Rows from block 2 of the fusion encoder, named by matrix and row number. Rows with one number belong to one attention dimension. Each number is 128 + 24 x the weight over its row's rms, rounded and kept within 0 to 255. All counts start at 0. Numbers have three digits each. After the name is the row's rms in percent of the matrix's.
# v: attention value (fusion_encoder.blocks.2.attn.v.weight, 192x192), inputs 0-191
# proj: attention output (fusion_encoder.blocks.2.attn.proj.weight, 192x192, transposed), outputs 0-191
v.122 100:162125147113115132089104095072091080140127115137147110108151090142155098129098114131120136150101134153160098134155088110117147145133107151129129140124134104092121127164163124130129120141141116124137152125119153126100090127120125126137159202153110137138141161126116107127144137147119122070123131155147143107141138082139129142137152154139069123127101125110169101074133132137128111145131119126131139127152112138119165140120123172120091159102130156112109129136092064174145101189167097125099162148131194116120083120176155146165106132104125135122145119112162134126149080128131111157
proj.122 096:121086120120079139108049107156143128117086121139138126138093092144128132103133123157117132133152111183138138123109195140115089087133110145184131123146099136124123114088104124123149117154138145121116152121138129107143152160137123141106086161135151129125140128177134142154134129158148131088120130107099094117180119115146116170114126107148126142124132097132163082102121116115112091121135092107121144142128185140119152117143138114105155133134128141114133128066135120145124182083162094087189146114136127109093120103135128109130147092077150105160098137130095106147090142130122117118
v.123 094:090131130101124183139139158124130106119112125115113117199129091151143124120129098152101155084118128111087147115105137126142126097136114103139144157088133119092140127144124161159135144102148148179124131080162145103136154160177126118159097093117120093137117083112134150133106146143108117124127095153145103116157148139093122121141128107124150096171121112139108152161085179099122128124108123104164118105140153124124138136141138104079095113148131168112141128112108076089111115124137135127154150117126125129141206122132137107115122165122104148104087123122131107160194104087165154138
proj.123 098:160121120132175146149169120135146120161090103130092126119097139155159156193084159087144164126116106126128092157102108138110116152088153114130153138112119143129093115119183129113113154091142144147135104151146168138089134132107159130142145110119130189084130136119110127140156151104145139126121138145127118161159112121094125134150157123111144065093062168084129132120167119110167123115128129126093148122129113083154148160143122127110125106126159149155162129131146122173084136124144142109165165109122136133127133117125128128122090113164071139125109126154156109137145118139169161113
v.124 092:054143107112126139184157167130158131108090113096126142177165102139117132136137125106193133139133104112152126092128093108177110110130142078123118122098124163091126129127133118189087120095108119128113155150113137117115119161138109102121123126095116125105150121081142099113124147128136149113119156144159113133127166171149124133137099112090166086145130105127150140169140139129109136140126166141116139126113148095084129115119143122154071129092093136082132154105111087153116129096114143105110133169091167113124139117119133144112125111136138130138172110124131162125143166187139147152
proj.124 100:148161107144113118140114120106127118107107114113123131160087100127116075196145166098113154108108139157098119142139159135103125078110104059146129147106143139155156141134158117111129139104105159127108116164116099120096077142142116134095118158127144144125127097111121117115102137117131168117148158142113086181088109136117117165159114087140145147115160141120140120149088106106125111109130111127103110184115144167105151167113093099119186155136171128123126182149085121157097101124156125117146141127109126137131139144148083124126114130166147137140113124101154145104102073130110115136
v.125 101:131091170109119147134109101156090148138180149150123117075104177136142153153102118151139124121116071128138149177154150133186134153178133154147166081156122123145159137123146115109126157154154123124159091136140159130126132150175149141144099131128108153144132143132168099126094114106132130164140130134166102099144120132143106094119122142114116138152123110122145139153125128191154124107145115163114101125115115145130100120149137144179126150137088135145127117162104148161117103140120112113130166122136084109129160133124118177115109160108140116124135154076103095094146204136108136098
proj.125 099:096115138107116104118128147133098109140091104126127157115157105117157078130134090117061109148162113085121129096107120146120143170169143177131172098132103135098099131133088136117130113142111140181135171117149126118128106114085095117126110146143136083111108133108138121137155106134135104138125100113173106120088143152152138126165154131152137152112188135135152149193178132107179101096116116139126123114103180145133133165120106150136118137137127106120115115099103121103158098124084100147112129136164111129121133170146122077125174110151121148148128133143171119120108146172135113130
v.126 100:130148104160139084136148124138126162127099144129113145149146139122140129143138150149127140143134136147150123136098083118146126115138169087110144119119119120139092148079113135140156141139114128179120162164130106163138118156124134174105139136119086118116121109096111176124161125122100097117133125101106102111101123105118137173124164135146156136127094145118125146177116143102162115106166154111098083121136118089093096182146155090104120112151121150080108151105191142134145096112154144086142088119158117178175085123139127125118095113129127111096087108132132166136169115121182151147
proj.126 109:160115124093189119100111118124131111136133127135087084167134124108113112140119172139120139108115144063141120141155172125156137174147121132100131130091097132080181144136143122142148150120173122159103104129144133146138125177175141108114136133143161204171152102112117119121102122149120130154160117139129100131127145111105146138141143138165115131121124091121122105146151160119062123111133171159161113105133150165102141121130145142136125136125129158116139090086116109126096095144156133126164139088125146137110129144125078167149126145163115103118101137152082139109167132124080117112
v.127 115:134121115140133146099117132129135158156110125093135141104134157095140101133115110072140135135135172153116144148065149140093127126160104136147130101120114081100161155133115091155159112125159116093118198111136118155134112155082129101117130101184119156113135140064136102157138133127162131096105126137129131123116121106177120107105146137107128133098159154162128116116148120125161153097139140133111129141146144156128121182124142121136170120113114087127094139143132149093109168132074131112159110155178123107108100161155128137165122119147157146120162097089088141155083145128123085116
proj.127 112:091148106151105119122078152122129114144113119159141136137097126109120097074141162155111081129121107076089102100198131115117126123141109078105146121106120130125131142131142132104130083092157146137169152114123136095111162112144105149129098106111117103135129113152131150119116138145123138128098125142138137164144121131126144115120105148130125181117134088119129129092111139126124147150125098130121146130120103086113095061162112140109118140114140079146123128150115113078148128135147139154018109131110124094130126094148105077123160140136149085161099140173130152139103123140124103127
v.128 101:136141167145142089122105138157172099146150166058130113122111091138126120140116125112160128117142127126134151104143132099124135137179131099115138118141090090089154123119107118143157113119130132172129094153127090104098126140191183104141153150188092125132149144143097102111141095099125131139159148142120163154166100093125103089102115159123123127179127144131126140153173118116156145111167162143095092105123135134163135148189120101104133112104145073103147160126153142144109120137139092145125101125146135146123077128121159145121134131148131111132094095144110124110113153152108106119
proj.128 096:111128095135150118125126134117190128112132116135094120128110122145167128133180145137100123111116148102141099163169088117131131158141134117120121094118128125111153172126139140105150116131131116158080155166119124136153082168117162151115174097162144113160158140171124124145145148133084151114117108114103132086098184097124135083112125198129110134133085114110183108085147135135106125153134102133104138117142133094137138102121200103139139167136099107132094116145111126068127094128120108145122127150134100128149119097126104095099158135130118156111151134103097115139107142166112164136
v.129 109:145110133163128157149111167136150089133119171153100096139095153131130083144094096094131080099182170161108115135096121128129145107152146150123153135121162139113069112157134191176132119110108099188135146118119165145127150144142155115118125117141134127133116163135091094154124107073170141079123139082128161116145132107137137102147112100157152143123141113106115108149141125146158147126135140114122165111174083129107114122161161145121131142109092101076130104105127171124150085127113134112150109122157128170143119132151160146121096112151144115099126111149102126116129147110131122109
proj.129 110:139142115173155116106137144135168150119090127115115121090152132152131151129133173166132138130131132116151179126188116142156139128151136210146132115120128139154093140138162102097118155135118129141089119105112188137143180129126105153115119113127102162121105134151130160144183133126112093113142146137144098142157147132148147127180144136122175188126156121121120115073139123132121083159132137138130132123094120149119124161130100135155131122134132122116121147125127116067115204120142128115123119130112165110129164140119122068118185148128138118134095116143120078137118129123175139113
v.130 093:143109121159109151118096132087082112147107160120127135088138125089150075117123113086139121135152142142125161102130138119135179144157140078132163133103138144110118131125160163137154154164154108171132117165099147084143124138132092113078147129110132127118145105112089104124137138131144112132131163137133056130097183132142157098136096103142136121115113055105104140114125115165120131113112126128119150125119146159150158111103131129103118122127134168118087120135122151166136126155161109125125168095134104180155158110128104108130113143068126128092127156140088110100116156098086117113
proj.130 098:096111121154153123146125152131102150082107127122132105168120120117148106132138201143164116138119107128077144109144127158100119093150093096136145089151134186182151087138122135132147096124110115103118133131133112139134108125118136160130135090112140149147097127168134148113113142160145147104156124138113145139148136142139097089149140115123132160164136199144107121171174097147138140171103150113132136091110161154143143180130127120162153112089133136134110084148116144080119138134120139111172146149176147125105151149113090104121121110138167176120144104123138152122135145134161120182
v.131 089:134134110148150132145134107138173138130094081198111159113162122127102131149150072130099117120163090148145153128108119151120115086137090113120094160118128121104121103094092122135105130089105098125131159144143140116116099119113159160163128157107109149137125101126137130146114133122140086187131166137172141105107144130112107091145100128094124171128119131158063113139104134110139150135172075119108171146132157144115126097158160129130123105106114147131115104107108099130184101115119154117117135090111132129168141144120103140124093159139085122133181131142121153120083108106145163118
proj.131 089:113111130126117165132136129149111135153110132123174125103156156144109144118141164118128116122121080088154137151112099125153126170123106149155115181105124115113115143142113123117166139163090129178187163110119158143142196120163141128123130150090139150074120134102156099154132127106141088151153087135100137099121082123172131108116106144123128127099140083159105129170143132110145121146128165138118155127147133145111102156091111131170147131118143118133108130122162147106053110130126170154113127171119128098098106144133147081138104152150096103157118131088118108128128093120118141093
v.132 092:114152173097112183157137126147164128134099124108133153180068123174104139114145134127134113133115125102143123121099081108135122128116150116167100113149133119142134128136119086097121084118148178123084131147162113097122152141136109159122140164113127129139080099135130105130149145146122164170134092124119132167139081101139152163127165180139145114101108104109152143132111159129136137088125135192134113132160112102141160107117090116139118124137127143147157118158138118122090131133144135086149130184096132135135084115160107127114137173130133123116064140121156092146153176116131114121
proj.132 092:125090156093122119130108107152147127167118112132087144110075117119106140109120117080142140136122111133122131100137088096129124091109129108139155105153111131107150130173117076142163074106148151153149112129109093160144145135146133098120101102116153103150148149108122090170155139083106109137123105122102128107125098095093152118117136148100172098131093119140169160145148161109159137091147135144133105146101128110129096113116124161138153121143135104098096107163119119190150139147185104128096113122185119101133129104122139139109181116087130139141130155152074167126134117141134151157
v.133 097:083152144107124103131148128136150132122163108141117133115132096162122112156180137117110136153146144116110098133119128129171114132102144106094140150077114141117147160097137136048146108160141122112125141132096117157167108113128196179156158100136125104156114153087116137130132166122092113118159135109146142123173098125158151159138131123151102160159145071134134145138140097101092154118098131100159097097126149077134143104149135160155134142100122141105115108128127107185113132125126116142137138120150106151143131167129122100114081094143139114149088147121066110117094135141136152153
proj.133 105:133110141117126149110106164134168143105110108148147152172150106122141148136123149158111113131125124067137145136195192123087109147092122072102129101143146136123147106136129148129119139117128110122170120114137151127142143168145130139137129143136104078131148137169131112095100127143118141122171137142137087155116162126168171112105092093145100163087142148140126154115110115128166120102143132080125107142097104151155135160100096134128144125115113148149150126138152136164108100135134120130121192119135101084094069143147129095143187134168121084137125134119164147145152110095145147125
v.134 108:112118128118172107112118129095129078086149180097115137129109113145136140112148122133122113122143185129110149137163132157064207127162153116155139127130130099137124119146124138157122096125127142080137161142121126111133098105122104137144130108088119155106127168121136114142151151122146111097150143088133135115082120096086134151114129126098095136129159172134170076116150123113117125185123100117162173124141126167138151145123146161092124128126114078102134109143164116125121083152149153088116088110121125115101109117087138123129132094128178171138141119121131140098127153128102174111
proj.134 107:145123103135145119141151134138131205144124122101133078115166122122116145143086098129103141125163117145158112171145153074190158057131112097146134127111135117144112129135132125134101142138121146153131126138140109108092109113084114104110159124131119122179159103164114146135123090098137130089172107110112131130155173162147144175127143144114126143152159130143105111096116128126139125111114111132122138075092098145144128160127139129121160170138112118147123136168168139143118093105104154147125099152132147158132144153145097121125101173117127095134059158110122106158143162103163129152
v.135 097:112094125110101095111119117136125177152151119150166121139150101135129137131128098137133111106133103112120134103097136140130103143106131152105137113122136144147147174122101077086071127153101155117092147142117111132118156114145088095096132138081159134114133110139123126092112172192099171129125124118114142136114177083117113116103139143082163143113093152188116097105109150145097132164086145119125097128137121133142142177089130143108127116126097150143152148146176155119120137140100140137144125171138129112117147150131054124139138111107101148129098073145167137150129113148160091126
proj.135 105:151131137117097143106144077141130093134172144131143146161093114116161078119105077124121131104124103155141069145082158119140111083165144119113154131118157172109139102154110128157089089147143142121173111168166085143138120137107119134137140123127113094108162148126117089130128135106136110177159139153128157135091173141127121110138145100141132106121146095142115123162140129134092181133091110167113156138123149140119141063155094110101138145119152174110145131156125157134132099114133126111161134109104128153109112097114169190134120099148130110086109116152118141127132100137113129123
v.136 102:107127121147116157107104103134152134109118116118131170131075107128127091118135140119142144138147136132117139088150115127142088129128109112109083128114176082101142101112122173131129071122130159089103099183139123095152109178151152152167142124124132115147178088098063080101135136169140120124118116124144141126131140120079129133123123167131099096143144109127118097107122170097133155126131129113108137136136098097145125114149156183126124097112142159167123094141082110125115103127151120130155137125143112111144083167098110142165134106105115139120112145138154091103120149087141064148
proj.136 099:143131125112158110178152136144098093146115159113117124108181157124131116123123156099129160145106114108181126130132114127140138078149130139169143083095153125086103124177110131133146129106145124129121188128127113125122150162120097106135113096118125131099150117143148079147141157134158141104139112079131144141118140087115133151137105105074134183120122079128098134124170108107165172148129138135132114084111115159124132077159066120123113100115134147131097146144107139154136069116108129135102146139164148119094120107165142079097136168108097138119131112109090150163122129123134134127
v.137 097:143123085123125105174121159122120128117130089131081134140143082139162148156124150145129137174118149093140099133114127115111118087141125155137156118148091070133109095125139133155146133099146098127120099121161055147122112112123173165119092134076130147095149149112133116113102139143127120115103139086139128143155110130100152160172099134135125135141134107151129108161143147130109126138123115132131171102101113101128155105121134163056108143196148107174108137159094110145148137116135151106153116147109079127130112093110183136105124098149121119091081156118117125135142097111133155119
proj.137 089:096124135096107151141144122122125135124115149163115131109166139154114170129156127122102153130126120181175112143139126090169125111118076128149112110194115128142095165092176128100081152132111127129107122148145073097104135175103105100145137112125103108137099151136119106106118116148133108108120120113171128132119102169153161127111143124129091159165068137137103108122126135112123132129128128142131175171141145163122131151117121166107099089149116109122141166131140147139101133109124144120109154152147183128106098148129118167159110160118107117159131111120067152174153153083147110151
v.138 086:120149137171117155159134141123106159111138066174176132198097115122103146119093131125129117132136118107142136133115127146149074172094131138154128129091091125129124178104132103134142156119125138149149168124136133153137148078141119174090097094151119122154133088123109118135116136138137130132129080103121133129119155121156165141168141142144128137136162158121120085155136132146119108137116108081153152091186090145148144086146143136139120125105151181075126137171166133119153147121091145137132123185130115131168083142158106120155156128153145134150141105113148147138130156142130128124
proj.138 089:114085159108132096085122119135117113157148155124129138159156131111158152137149168141159151148102155146129063106146119109146096086141141150146136180158161095104126058161118119137078133160152144160178122151145145138101153129175119128117148154121122086167116133123121125132145090124128134119153145166122107152125068110094127143161071100125115110126147093142093114138129130124141121102112144155145155109074137149088121131120112163132120107141126121121142117141123111152104163148130125106083108131144158145146147146111117132124170128120146081113148129161114111118137100134094178089
v.139 106:128096093159123116118126134119121144106149163149123079131165118139116102129124142117138101158117129141153083138129119115182120130141163101136142136135130124128158123108154148153205136157114151162153142120140130126121093150146161063107143118133135146135120140146189145126102157058098146095123112120115125135142150105119113138103112141122118114124154104158136085115145132144113106131121113126166157128151129086111115151146125104122076119150124125114118150095123128184102085113151158124136092114125138082094165133109091141155086131134112137170107128131131079105161092189150153083
proj.139 107:109101152122118135128147162120138155105084104146123151145077123102102113101130082137084161127103067143143162139206138147160109120123089151096137150119137138122114123124117141132074104151137115118114135164144118106141137098113115128145127143117158145106134155153135142095150144093124119115130110162108120124100140131149150160114127095154120163120146183151130116090168124114082165147124103097117131134100128109160116121142103117104124108117128118131132126211112155104159078134131162125184143149064124131155143085145146144113124186137104126115107143106109127127132102132152111132
v.140 087:142095127112122153134123132119144105111168125091112118108054132128130119124112113153104140120131129137154111118148127128121141155096122120110110128080156148136111150167133177194109108102124125106126140161118176133112111102152120146139103076144130146091150158112124135131104061167170114126167149095119145140116125132138091100115161130142161129149129075130125117166146145164117114110097152111150129117155136163107134139068131166118160117125148079143150139143128161148120083123126123110076094127121145123152100141149134131134152120109091098153132179086150141085124175114103113142
proj.140 091:153122133128148140174123159136096144110124134161139080147186179104114110205107113121104152121132118111135104167090111139131125132132145111140118149095096126112129122127141119133141149128138106163105101146137147152137139125155106117115157134136115154102135124147123136099157129142146142166138158128107145120183125136167117113135117146103072170194123137153118118122117152132150077150143158133170072116131107130113112108169135129107113159136085154158101126136154115091181145159151111145104143132090115109115140120097093088108145171124128080141160129146100144147124181154136111109
v.141 095:173169114074104142147101126135145118090112146156104114096165107107111114115119162130157105155138081078123143131118100137071106111117158104120128105176098094155137129115148118121097120139096168123139129131148104139112102166167084148107084155093138136176116149160155156142114164116120106127136126131110205140127150107087125127129171144114116159127119120141126139140106098103117149138118129118145111119138106137142104098091135130114115123133106129103099118102107148094162130121117138127204158142141139079134173153098162084128145108127135114100108105117136105115132098137139137097
proj.141 094:166148128119162132128118104119128128135139076120148123098137108142092130092128087145163121080183125203131138147115123144158112147118118098086136143101136132132109163143143151123099140119160111082108111186143115116121148153103127134124082133129142139139131138148124118126102158131155114100167099134157162142092103145181125118125153123117114054145125135140163147091135132121133134131131126135126137136147105091159135180143165111114144117102131151106165121126088153163148185097089122126123115132130124125137138104162126159147114183133103131147093139179127084148135095163155127112
v.142 099:096120111140171109145143148130127086127138139132145088103142174162111153132090112118152147131153140111167144145128104128122131130165108154129119124112144098157141116135121097121179169104131085099120104112152142131080112096151124092113120138117136109119135076112145134112113124149123104114131110141095104071099151124113108124134161133127121119134125141089160121108128073171158088147114137104136084075095106152128101128125113106161141142148143083061107188128130160148142132148120113134125115153117136094160134126089135154096104141166139138137089090161133150126087095179148108125
proj.142 099:133104133130108182142131106109150173145133113129091131144103153139134074131120065167085108154105126130116160137119162130100114135142099160125129137099133151120125110115138147106129106158132138136146150171115136155154131106135129103148126126125101072182080174126140187133090117149156116122124175118143120162130179128076131140161131128102146107136153169091158122149114119118077154138140149150156108133162122183141141122120224120171145150133114108089148116121116167137141133090144109107119147096134127157134132111129149121123108135147128142138122122106121122136146157117116157127
v.143 092:091143088104154120146135105143118138188106105138128120175114145081103122136132102131146151116100127152093144123133173087140161076142084123123177133108090153103103082178136148134159168100150141136101144123130105166118126115091112131117127133118113166085164127169101140170142141094152125143110127105114113130125103143111133110115144121149125139117128117194139104126109156134170096125144128114122136127055119159141100118136116094148107145144118147141136122117111139118079142147108079154120155158134132105156136143101140119127130190131122130116167126164132140143125156169149085130
proj.143 090:129136133148097111141159136174116098111199103086104133159130118128099123090121138142119137129100119150111083128088140104140135120123123141108109167155130124163134100113150117184094120117101152130099106118119172133131125107150145082146123144126133120078103145168147139092121129106137122125134136149107093136103162141121111120154136147132188174092121115157092098175125154150112119145158179149090153152139151131082084112126114126152112108154149130123126128126156127142098135144103153142155102160146135103141129179131138140129095057122133157124111113105125139087169175120145131151
v.144 109:137136158146161123081142117100096146084131140112137171191124127125135107125143110120199113153106144149167106108127131152127120152141126155182124085084141119163157142113118137121148158077145090147131126110144124087099089132149108082126173093148161123088101155143129158152118128121143124118129110115143116133120152117128115162111127107140144108117086135111111103106135094135107129133111110157153132064127147120114149119122142121116154092103145104121121141125155164115125110131151091134146127087105104148093188130140109120174128106076099143112112149103134105087156107113176150120
proj.144 119:102134097131135120165143105101164111084135139134089126108092140114139109133143126121094099135118130151144159123105102149102127039156143124148119102160083134158150093126142156120133100109128122092129129165106106115156155119114101122121126114117143117165115119098152120142113148127105127126105111111123143109193110107144115112119115090118151085094166191135152144152129142132114079139134159094105143108125136118113171120110116106129136138105152127169127126130141090094144172112122142135121076137084131137135134093165169196131105190114094148112104117108127125152100100122128126158
v.145 093:122120101161147158200139199116111116112059133152125134089169167156132126162119110152116146111129106124112152136129105134115139120106100166152114121116129123141096146095113075133133094137154084106099138159120132141089140118168108099101155106110159119150149128148161128122079118144143104140137143082139106138137121112134133119116129110153088122127129101125168105152153105117136136126143121162135095084156162135111101120142118153115163102114122107132150111140117154163190142100119138090078137112119122122142139128096150113135135108120140128108097046170137147095129137125129142097
proj.145 088:150102120085130175119139095161102166130157100123093159118092136126110136080152106174147124131174139107145194123137157157125127131115109168113129109144125145136115093130119147088101123128124157129141157180113146120130151128111120113120141097145103116173113109156154155129126147155109115126176146127112108111171158152102098093118139135119129102088146116162102097159096126173115135115122103157158148144121158149127104175102140117147123141139134139105150097111112137153118135095188127124110110122117107165121102125137149105126140110133142145080141114075085149117145160104095063116
v.146 089:100126131122101169138123117113095151129173089086148119088093151171100119109114099121101121130106054085132121147145083113158093105102087150160161104123120158103137125087136156128103133166196145054129149138082142143143134121133091131171136130166143091144146100096128144082107123111137145110150127106119132126140151132128144118080107095168107132131152093118147129130109134132152131108149142125118108120137105125120128137127159167124142143118123126167106074139146105150149122120138108141124133118125131150099078148136110156125089150088141128149155143150172126129089147132110125134
proj.146 094:132130077122122116126148096117097108105124132134125141161135128127108165144119162094153146144142118086107125111149144125079087152105132095151101114114108106112116089145078144165148175149135140147119124132172178135171142123145131134112147150129104097139103161100113151135099134113140141131141119155148128158129114098105145150170111125115119152154155064111095083131151141128144145106070119134117147112093117148137113121111089124113105131106149140151118116102155112175147115143147164107128128125125042081101109109134150095121167098122117118076145126103109095150115133094081132132
v.147 093:116167155176109135159084160108171111148154106163128122132110133088141125150110101155096107119132161135104134129138138084129133129132138103140113181130098090084101123104121134169170087103142151163115118133168149171102135125126159148101131160146109175152165141107146113144159112131146112142175153141150104143140151143113161104170168144142090114149097103115107112177134086112140131084136119075130167102094130150147140097138164123150135137137153101131111138109079126116120143117119114159094107163146128109104122123134169142151136127137132149104115113099097140104133124137074143132
proj.147 093:163115123101110155148120121123094196135119084139117127135201145136155132134170160129083117169122130126150124130151121147131127178152112119123138171147122122150126156161141123113074180147121126157139132131106109125125135131147130137126120102128150154128147115172104120093129100123138111103152134102096144124111053088112163134107117142142142170061078167154104078118169142132148102131127147164148129140126124142131108173154132114118119105102155094122132136143146123124108132163098072138090122138147111122130155129089099098126134119117112161112108130116084114117151137159152101115
v.148 096:111151132130175101100116141164092114130192122084114153096145060135145147098125151114148131134090151130157132133107110133087160130122180147121150054114171123147136127148132104130143130097160132132129141119104132147125118148135126119132122103109119109126148110105141147090122143140125154112101130125152114117117160116107119123144131147083078119118131172141086099103114111137103141177149113125101157154111144164157153114122097116100091106107141118128090129126146097144149124133160059143088087108132132119124125099129107154146144072152157159115106108094123091140098123135114179106
proj.148 099:095124140119128156133133102122121159146078119099122095117108155093158110184153107060137128155154120140166064130156102111157099130155102123147123113102118132115119132091126150165059065128130123117113101150133109133126085103103100129130138140121133125139161140082132138131126107114154162124088111099132164144131138117141136181089115149124103098145153159140107141141108109130111148121109134111149133106128132171142160149166169131126145124131102092165135127165115114101142079140096110126138122100133136160111131120134127164147121156114112125146077149134124185157100168129125138171
v.149 099:108069136131136119144113112086124107155153121100114104130132100059110144128127150158176166113118138128139122101152156152121156130116135136139122123148103154149148142137129109151182144106127100126152099134136105153102118131109154077119200142122130122146151123072100123124142110083152150082112121111136135134136110088088139131130163122121154136117140183148135134104128138151147134163127140117140141134148141114126110148143162112125119119126082138138149171097109151142142106125144097150179125130135116126171092115092137098140168097191175112116156079185106128111144093134151129107
proj.149 103:117128131143135125137143128139149119115168125132108118118133123088115119103126074099120157112114148163165093146151124103187149129108134137123126104102145125108156146117154121085049136137127090165096116154117158165142117150122133120124114103124111120139107129175152117124143128154110136120070116123090083155136168133109128117141078206138157140146115052146154145127087113114111122113145098133149118127134135112109124102117133149156161117124143158163130141169117167061156131139111140125145153131082162125099092152135140136126100122116090146125107130097135092089141130120107141157
v.150 095:157100145152152127108134128085105144125129112085133140138134195145152109138151153151163090097138134155133137123150128122139136134132104142147099090095182105117092077108134092126136144103137105111139114123125098126140128114106134133155162153152126126130129120142119121141131128162130132111110094087110097130121100086105109151188115119109127075108165085104132115096117147071115157135098123136126125152113160105104152127191137128166133137102114123146137132138094104133131137147184128096079084146115160099126130119141100112136094167122117104166106141113066125144132153163129128182
proj.150 102:129111098118089111150108166158116083154086141129137148145136182163119112130104127126107129142101107130126193094148149123076122080103139132127108084106125118101115098153108077154169154113133134131140152096118116153146135152165113129129110131088109132131099155088113154148147110139106110131115141117099169124177134107162143116138112119136147149108123138109131115104102127127105076128139169119109124104110147119107086056147133190121096137131137100104153119147120125152102092109129183147150091098097095127163141134151169112151111103119100146114138121130130138143110161113125091112
v.151 096:106116118136124129164144098078127156114162118169116139137099173090099119125167120108121090135105136127150131129067088098148080116119099083132135121136151125131147171094129095099137104149132123114146121173115125167189141117131101117127118154140121107136129124105099102132135135118128144155161141125127104147118129068098165110067156121146105140143141118147126120128120115103139181098102101107149158104127103148151143135140140124145131104157133112115117166142115145107133100147146116149146121166127096125140068118183153153136164167137146119132175117135122111079130135136148181080
proj.151 097:120136144123114134083124101138106107127117116132140119150137118117140127073074141069164099149101135152129085119155102122094166129122117130155140116144173137096179119171074088181110125176118155162105150110124136153092108098149136091124122097117122148139123118145117140122098112133138159123182115109135088155138128090130113156165134079107141136102131105154093125145164152136130144085113134139128121095082097138136089155118149132125142132121147103154115116152148130147109131133151109096106159134103133107115098113098095072127118108119114153123070131129174094159139133129143155116
v.152 094:119105122135172123094141162165081141111150129149089133059141113147115135157142157169131134137105133121129176126106096138091138087092150160138182118157099077140104118121134116152151158160128131152150098104147099111106112147144142105118146115088134144172099147117117148118131127158125136128132130145101161113119093106062089133071124115142136161117177094121125116159090133168152144125161120129122105128126126134095080139172118091132146143137115142142138151100115136144126118101122118119172151119121128115158142123146129125069114124171112143140139145147082132152110114107087157120
proj.152 103:130093103168124132139126141141134116128122088132092115122112080136125167128152040119126069139164092082116136165132084120138119173124126143095110133075149113116128142083149140099126141130141132118118139106123169130140107120126127119122130100143136155121087165145138140110103097075127137118073136126102118120112156129149146107111122171173144102191114130104102130083149126115126160143090108126134125155135159112105125118124200136129124120140145144115148131161127161096139143098161119113143131134108109103133147140132126134143150139118120130184096119150140081168184115152131115109
v.153 095:135111143142120154152134141099138145116113089168103153081109084131161113152104100132104089131149126156202170129121116184132100103115157125126125116157123132166144146074107110114110163126140102171138070182102106099135150081128117138135151162111123115150101123143101123122154117130085084174128127146158089131114112145182140119088133116116127140149082129120116139140105124169161129143108127157120169143167130120137129085108085120121139124103102126161159136087129131104150130139127104110148167135152114119154172112147116094120103113104104115121159138098145132125108126142149135130
proj.153 098:121114131143115133099113153156128092109118186104113131122122124148130157159166138149151116133118109125125144120131078094144081123141154143094107137114101116099186115085138130136211112146142132183109134107124142128066136156135128141108114119113129102125109136120125115108126134115143162103167147149111136095150078135119109096157120058145165082172104116138112154142112155142120119142160135136137146126130170118078091130118087123145128143109135126103107092141149101137107161156091124132135141110126142126138097147140134142154132151167128178178137116126131113113139075145083133156
v.154 095:143147111161127119143138086142145094109123135160110109142145119149107114115140111151123108141105094083142135114170143123124109162139157104111116111100160110112116085140122094115135099154125141123121146150133119147132115126146125143154145096125127092123167112139122109119125130134112101163135145165106108082125144071112126054143108147099096101147123095120155162161134073114111099134113109115109167098115146131177162106163148126171129118129134132121111114137095127073132164115125119150117171084154111109161125082088120115138182113169109080137147109123144125104159117144155188087
proj.154 092:100119097102123141129118125181142083135133121110147129154152149119150096103158169129106126150109138135102132144115124140092140120126128155128123135118112120135118156112118105151148130108111125159106170114103103128125120146108103093153156114120128166110121103139093107128159137135143112107113104120147114168088107065121138135165114109137092091165117149131118145154127088144126108155185176115169074102140183145141107148123164108111121134164107133151124099119118140169084109100121138100112134162119187163104152100150093117128068138124157140158092124118127198149125137129147171121
v.155 104:143099121132107154153135130054078172085078141125136111113113105158157162159103126168109160139119115120151110143093116110105112146088063139118151130161109117107173119095110104162138160099127141132165107103146111165134082085134114090076130151109093067142108102115104058153140105114108118126118129108125118143134115103145135133128123148129104146153109145128129108118113136137136077098130121107142097144143139146111121151153149106119102129142128125092101139120141127141104094098088141136123126156139130107156164115158152146098141134117082128098145111115125092126154129096146164136
proj.155 104:137133213141116111108165122128147091137169121135120121148176135127125155116169104079160130126131148131144155099174104143150147139170129107095104147150147138163098143142147105107165143143104112125154114134127160139116153101130136110128089146147134135173128156110129166106153132127131123113105129162136104100153059140103113103127091103150108123073130124092136150171140123104098132117108133106103110156140143111080150161132139138114139130141137091143119141134115133090132136159175138112090124150091161093094100158109174083122104150125180096163140125103124126126126125136115107102
v.156 107:154130135134147154100124145157193131125096110126109097120115141137125117133142111138137119136134103092112127111123108140136074155082124129139078110144121133152176145108129116126071126085097131066108143105131145104109088099126132128152090091123143105163127168128115158107124091145129120164125109151130106135146112102147140128144134138078096145150102132122118099129119109133141104104140161184112119137125142116117125112133086095141104125106170132125125110102136152164115138093117147104115144147110128083147159089106202103118102140172100121137160106122180059135099141132168140123
proj.156 097:090173132125106142134120089099109116144190151072136105146081154119118118133135141150157167126176111105118131101127097117144108199146111107120120143105122104116070188147095120113167123119129136147112142085111153129133187141134125119107068120143128106137176130076115097129130127137134128142139122135112106105108133087142150110098134155132112089118094138129119162150110143164113140138128124121134127114136084104102126115104171100135127144133118126121120089113107118157121114141140148159095066132157140114136108108127138119140157163150090093139123171133123187097114137139119138153
v.157 088:135117133145160132096142142100160108139130131155094117136150132154122106117190087124156105118103132087123072084115122122153170139127115124089115117124184163060125133124118127116143113147112108131150162111140103170066168146142108123172126124135117129160144102116147134117136129129115136124140170118092106124120139113134134157163130168131124100110103125157080150082125130116155108102152106119111128155128122138149134133177147144166097115130115106146125094150093129146124127137174106126130137081152132111127121161140081165159118173134134071132111115146093095113162092165146151108
proj.157 092:115164137105140123142138121181146118125118103161135116087129168146115109109146128086115173131130098136175180144138127158084146131103134083134139098102143158118142147125109118138120155118106120145119114148122123141194147101140125135120101114139104161089168164120144095156145150166141115139160101104122074149115113154166117137119122168116109172066196133135135133162128133121124105131129147125140117112128158130160127132104112161125137126120143092138111095163150153130114100125123140122102145135135122102095161089109178077168114078104112130158108137170145153103129093145119129103